{"model": "multi-label audio tagger", "gain_aug_db": 10, "hop_length": 160, "spec_augment": false, "norm": "batchnorm", "kernel_size": 3, "num_labels": 36, "beta2": 0.95, "one_sided": true}
Rows from block 3 of a small multi-label audio tagger, named by matrix and row number. Rows with one number belong to one channel. Each number is 128 + 32 x the weight over its row's rms, rounded and kept within 0 to 255. All counts start at 0. Numbers have three digits each.
After each channel's rows are labels from the 100 clips, of 14976, where the channel reaches its highest value: "strongest on" is what is common among them. Only what is clearly more common there than usual is listed. The data: single notes of musical instruments (NSynth).
# convs0: expand 3x3 conv (model.blocks.3.convs.0.weight, 288x48x3x3, each kernel summed), inputs 0-47
# convs1: project pointwise conv (model.blocks.3.convs.1.weight, 48x288x1x1, transposed), outputs 0-47

convs0.158:113106136104173152108168151135150110169101145111120159135119186134172116137053123151107074189134059085093096101091101133109140144095143174145180
convs1.158:145106120133081136098131146098136112104119185138153052130189143108157110146198127159087174137080174156150136146171092150059161144110122128141092
strongest on: octave 1; pitch class E; note: E1

convs0.168:137140128082144155173091168085181107087127130147161191123087116112107148127123154155136125151117105177151208133204131159147154116130103085173095
convs1.168:135150109134063116193113091124125124158135134181133080128092082153168127076079072142113060111130161127139137116081123196155103146153158121135093
strongest on: bass; octave 7

convs0.184:138123143160113137103108168156031143168125138124155155073131141075081124138069161080148163191078125104105131118086144111156136090122110141151158
convs1.184:100153128127135092151181095134116164107067129120085129152180086086138137180097136112153145093189126150068110165159106070093109165098142083120156
strongest on: bass; octave 7

convs0.264:132151122140075099126156125182201141122141153157184112158163133089157183088097072142135129191073085098110106144145116121145119148074144122099157
convs1.264:131091138093093157160111171130129121118081130142119174113099126130202156157186098112091142081114102114199138189138169120150137115088090154078160
strongest on: octave 7

convs0.273:132081112151123095125085091183102129148161140110168061149165178104146145123116145137101152120130127108068123170110105111073075099179185177133157
convs1.273:123127116075154127115198103114140168137101137158134136203153126095219106154181092137158158105103104116163085179132132104103151161129120102092155
strongest on: bass; octave 1

convs0.183:111113075061127155163114112095107181116150119120114100080139149107156148096109173134146167127116081089142092034132146115114140146069086123165162
convs1.183:128113168172159106078144155108106144111122067157208104143146151131104112146102144155154124147139139114133126156080144212146133156123115104149031
strongest on: bass; octave 1; pitch class D

convs0.193:185097159106149113125090112093143086137144172166176158093137138122110131125155088194075137196112122192145165144141146126108131117179157103171084
convs1.193:167098112143059119136088130094123155171122139196154120118115105147147076086089149122085140108141065093134156088081134138150050092146145116094136
strongest on: bass; octave 0; pitch class B

convs0.12:131137066129093142122172097138140146059088183144141161160165090130135185129117121078137144163120088186134187110144092129145134152078082105162151
convs1.12:147105095108123170222119149107080106176122187150142087144118162097136140113139119099137161070127139152162089167112178106145176102103090136152089
strongest on: synthetic; bass; octave 7

convs0.4:113131115174143111117119178129105156072081119153116176121047045165105114139152123070128135116127147163179114147106117099139108108087154113144065
convs1.4:133181099140087141104166173111149148071131160114129089136148106138140132040117078125096146116129092083124157174118068078125140152169191132143129
strongest on: bass

convs0.141:171138068136182155148141176119096176152144139127185125126145130104114121086156181159059146133127098167154148110174141145119096109134066109189097
convs1.141:132113176089096091159141081142168215113113067133176091113115105121096111100054106164107099107182135111104101078114147136153120122148159120143120
strongest on: synthetic; bass; octave 7

convs0.24:089051052200147157078157158148106125153128129123154140122104198136105108124063110124095120131133093110078113090140148098146126139107126131165163
convs1.24:068101168134064122121127070073120108083117121104161095105200153067115131090157100124118117132140170153127092118159152083099133172133175127160112
strongest on: octave 1; pitch class E; note: E1

convs0.46:181131067127117100102175169144092099148103171162145135170184143091166097103153106154123169177130128115102123148162157131128124068119046122138162
convs1.46:086091151116107075093132146172152187124043104139130109170144109082146140082125146108075156118149135152161098150162177142183181102121117119145144
strongest on: synthetic; bass

convs0.198:151109147135123132134155120154092118154084174116118119189153154171072160137051141100152122101111155148115165150179102139119150135056098131187186
convs1.198:117125146122157095188142117138117161115069129161137091154154117091146159118061057136117161191050156110148096151149143110145133153102115065142109
strongest on: bass; octave 7

convs0.209:127101165116132081082104080147155120135110144119136128155143151142125194086146097179158138196130092095062152125107085130151138133068142081182164
convs1.209:115133130126071136156083117163132170167128090149085167100127162151167110130134101080175092116152098078151132183155207115144106143149091128106192
strongest on: octave 7; mallet

convs0.207:093144136103172165116149150120094123107099069141148140133156172123141103084128121140107056118192088097078162126145170118099132131041168162156140
convs1.207:070087113158160158157103162119162088110146156084193113109223129109132150139118091152205143116117155105134125144125123172110098166130143169158133
strongest on: octave 1; pitch class E; note: E1

convs0.229:137085096135136100151103143109165122124144146170199163127150143087048106071192105141130102101166151163123163117117161130100086139149114121053134
convs1.229:091114144145120144071146079115066117047129121120116129195123082091185047133155095099124172090121100118115102130087128112136130098145143133106135
strongest on: bass; octave 7

convs0.1:126149056123168141071150155133125214151078138115108172109093106149150106160126155097153125196156143130143074092115113127114092097105113149181147
convs1.1:146154126165112123112141165129137111074200089110180136160175139103170130134150190155106150152143165103079085143152122094138163181116137202142100
strongest on: synthetic; bass; octave 7

convs0.185:125158101173114105057085094100116095069104153181166173130126075136092132119171142102177189155104149126122133150157124154086143142175098095116142
convs1.185:121137068100143149157141167121096081192171205078096122142102065109126110126069130132176131115167149122122106112124143091152112094114092136146072
strongest on: synthetic; bass

convs0.30:147129075165108103066071107101133135137119147197097169135139094176097170108124166103146192137116108084109150119105106151100164155153077090165145
convs1.30:132127110143112133156170141127075081158108141116121083128143079089137084119132090146163103118186127148135088088109199118164075071128068090127084
strongest on: synthetic; bass; octave 7

convs0.147:094100097109118096127109140101105142106128101193152150076185166124138143105078153144083161145188142177129112124180150160050179101134127154109115
convs1.147:134114080123132162144095150102130089130127135141174075115071145073086051133098093137131135136109175108094067107120115147167110140091102190162090
strongest on: synthetic; bass

convs0.126:158085129114150143107159193098100146105143125163100161080121034153141168137137158128087140150137112186136159123098106164079103055140155147136132
convs1.126:119157124116144159125155105114134144167128133127131099095125161146149082130104033190130107103170183081115118132144054157103135189176169149123136
strongest on: octave 1; pitch class C; note: C1; pitch class: C#

convs0.283:103128117144112112078085094184134151103079124151159154099133141107071184098136114084154102180103096118103142081098096147151056131091124149172168
convs1.283:133147097116123153165141129129066163116182111078147146154172131113142142184121118028175102172117104149153063096139146092163145087109127117127121
strongest on: synthetic; bass; octave 7

convs0.111:177085033091109137165126150121103138126074167111118119127140115143166090110147079190109136140127150130186112142186091135121098149128156092183131
convs1.111:063105062098088120181105119148129156140110112079156114131126128159135086072063142119090075124162161091140096081100143123137089178115159154143125
strongest on: synthetic; bass; octave 7

convs0.197:133075092100117080120155124140171141118157130180133103116142143101108146137055113155153109038166094100109096125090138133073173150083142100125174
convs1.197:105117139120090161201114112026135112151153096146137182108124167150150120136146128108112126141131111081175113098107157100129095120103118147125031
strongest on: synthetic; vocal; octave 6; octave 7

convs0.47:169099080128134134128113172097114210118085160123134078112133098152124121050079143147121133203144156173146080092144132138092121089160122152115130
convs1.47:105119119137101136146140124165139137119170070107177106094150134119167076077161100142093092053088169098111118111122138132183084108148191169156160
strongest on: synthetic; bass; octave 7; instrument family: guitar

convs0.25:121137099116137152101097141206077083101110105168119123130118118111152096117113180138174131154136109111151105053058092128134130138061157114190136
convs1.25:082119115146097184110101143119103130127136111158169151106149198091126085143134136165182115190132147136111138126104167145197179122058157161163102
strongest on: octave 7

convs0.162:154103071152090138115103104145161129098101082129059156099120178098127109142139115125135126139153099119186117140175196051176129152119123181144160
convs1.162:084111144134108092147163132147122162181067124135111132156168097131115136052102075108144064168133132099171121072126185113108094142100157127166163
strongest on: synthetic; bass; octave 7

convs0.97:150117133136180084087097132046129129196152157121180076181158143109154111100139069188169143155125125124136133132158139139140111129164177160147109
convs1.97:105081093082064145111143090117119200133140122150098106135113132106156066068142116117074117108134079085159154127122135134099111176144159106077177
strongest on: octave 7; octave 6

convs0.186:168060163117117138157160139101096101130109141172172178095133095162082125092127111136131112137200135201089120150110144112059136143164110096143162
convs1.186:131092134078130165097102145148089071182146147147178097125131132097163113067172077178097172085154151110118152140091127165126129138193123083138121
strongest on: octave 7; octave 6; pitch class B; mallet

convs0.210:109186117116127119093141142169127059152159129094132163135096173034098145164132168112144153162104137140182126147122110139148158201128078103112113
convs1.210:155130188104120127178159161069150139125135046149106072108121135130118142124139124097057125127148164071131128122151197173136109083122151107117084
strongest on: synthetic; bass; octave 7

convs0.247:171113109123146142160103161080090113189141116107110065135132098150204140141112078145121128188130111137110099143097159181115066096144127152184156
convs1.247:088118066135107081166128063141134163139108118116132077113163156086074050109112129184127130108163108097161154119188127116157112163126167139097140
strongest on: bass; octave 6; octave 7

convs0.154:166107054126097155107088170135061144109105140108171180108126126099052172111110140088104144130109161163143103127124107129164083123147068154147160
convs1.154:090154166179072129141185109127126147076135129125121066183200117075136145121121089120141146063136101137131103144100098082162138115109148080162123
strongest on: bass; octave 7

convs0.152:115129034122114111142091095106152078115166124134124089122122176118066095070181134123137129135126086105112169120094116150126157193144075175123115
convs1.152:123089127127138219078130190134069094148167085161126180083095162125131111122087106129113122122105128154149094092118095147129169089106122118073098
strongest on: synthetic; octave 7; pitch class B

convs0.148:175125119151089084145140211137131103100126087148089161154097128190136146147146086189066127140145073137175118165136146124118126101119180112173128
convs1.148:140144134103136087129126181113196174175105132142159129165122138136140135117102106156078117168129104075177109138151121074167108215114168131068129
strongest on: bass; octave 1; pitch class C#

convs0.0:184057100104076141109153169093103130123150174132103126150165137147120116153077119152106115126104127082096088151074153161181105155062161155107158
convs1.0:063154119135047065164116101100120134137107157111111108090157109133134175119118081101081096149103116097166132115203149142152102165164151116124174
strongest on: octave 7

convs0.215:138153075092170104087173098093123138097140130175121151175133149103152117107137043110167157122149085139131122136113092117125071130114130115142227
convs1.215:127127113146109151156161133144105137110159138103177050139184169056164140078139162123137158127126108062175128187146149067150153138147158116152124
strongest on: bass; octave 3

convs0.17:105124099108116095131081111138118090117089186183198184163156178071079147105155106152122113142164133140108166088117077160132145142110099090126157
convs1.17:139128075143084104152130167115126105129132181130110084163104048102175110145081129086154110140169086108112076166173188092109098120120099138165118
strongest on: synthetic; bass; octave 7

convs0.242:081137158140071118153072087090097123107138123148064116076127156147083152118125065143153142050131116134133114112092104123147129188098085110162097
convs1.242:105097121108080146173111128106107101127135125155185113144118206179116132080157146107157147157174142115128111140064137100091124063087124146166062
strongest on: synthetic; bass

convs0.92:140153049128116144129127131087138107078142160138193160119111110080084204103083137132114129136127138176132110170139098109175159136094061108118088
convs1.92:125084141161163135191171124131178169159078119142107118152145076171127197125129054128107095129106135150170149126129140176147161081104145086104156
strongest on: bass; octave 7

convs0.116:178111077087173161103094129127128130188156154134073059180112135160148097141126064143133172097117117113110124159149159128127095133120133202104158
convs1.116:125046081123041105124119121093122169129122132123139102119153109129155118051119084150139080139090114138178121131181163101133118176121188127123119
strongest on: octave 7

convs0.277:138126182114183126140086097117116152169120121198163161142164083151125138099102117087160135109112142087081171106164171131099175140113089095198157
convs1.277:106105150141143150151121101157178167146153113099199112103171144129127075062101072136146113161110145114110131149123166080151085125182113093180073
strongest on: octave 1; instrument family: bass; pitch class C#; note: C#1

convs0.20:120139108135121140165144133120132176103202138130176128114140117085075128128073094191077147067163106170098133124132191143104110096139125113072172
convs1.20:052089145095116143123122083080112117104140169100165115193158108129157070137164100135123115078130081113129087106129064072120117132159105149088105
strongest on: bass; octave 0; pitch class B

convs0.96:157106048114079127117128156113133101145087160172069097150123115142159090148097080189186156116140161136085086146106119146157139171091131096139164
convs1.96:139102098142098089196122115115149184091078064084122152124125160124125145094102143118115113126194133069153098090148176147092091146122131137177077
strongest on: synthetic; bass; octave 7

convs0.90:186115075143165096182132161118102174115102116089190137101138124102099106093146161120060125154126126206117122117154108136101117094171070137108102
convs1.90:184128150133109153121140116151129127103160091150126102135166067079171100089102089155114087076135137143081096068156113138185155087189157159142157
strongest on: octave 7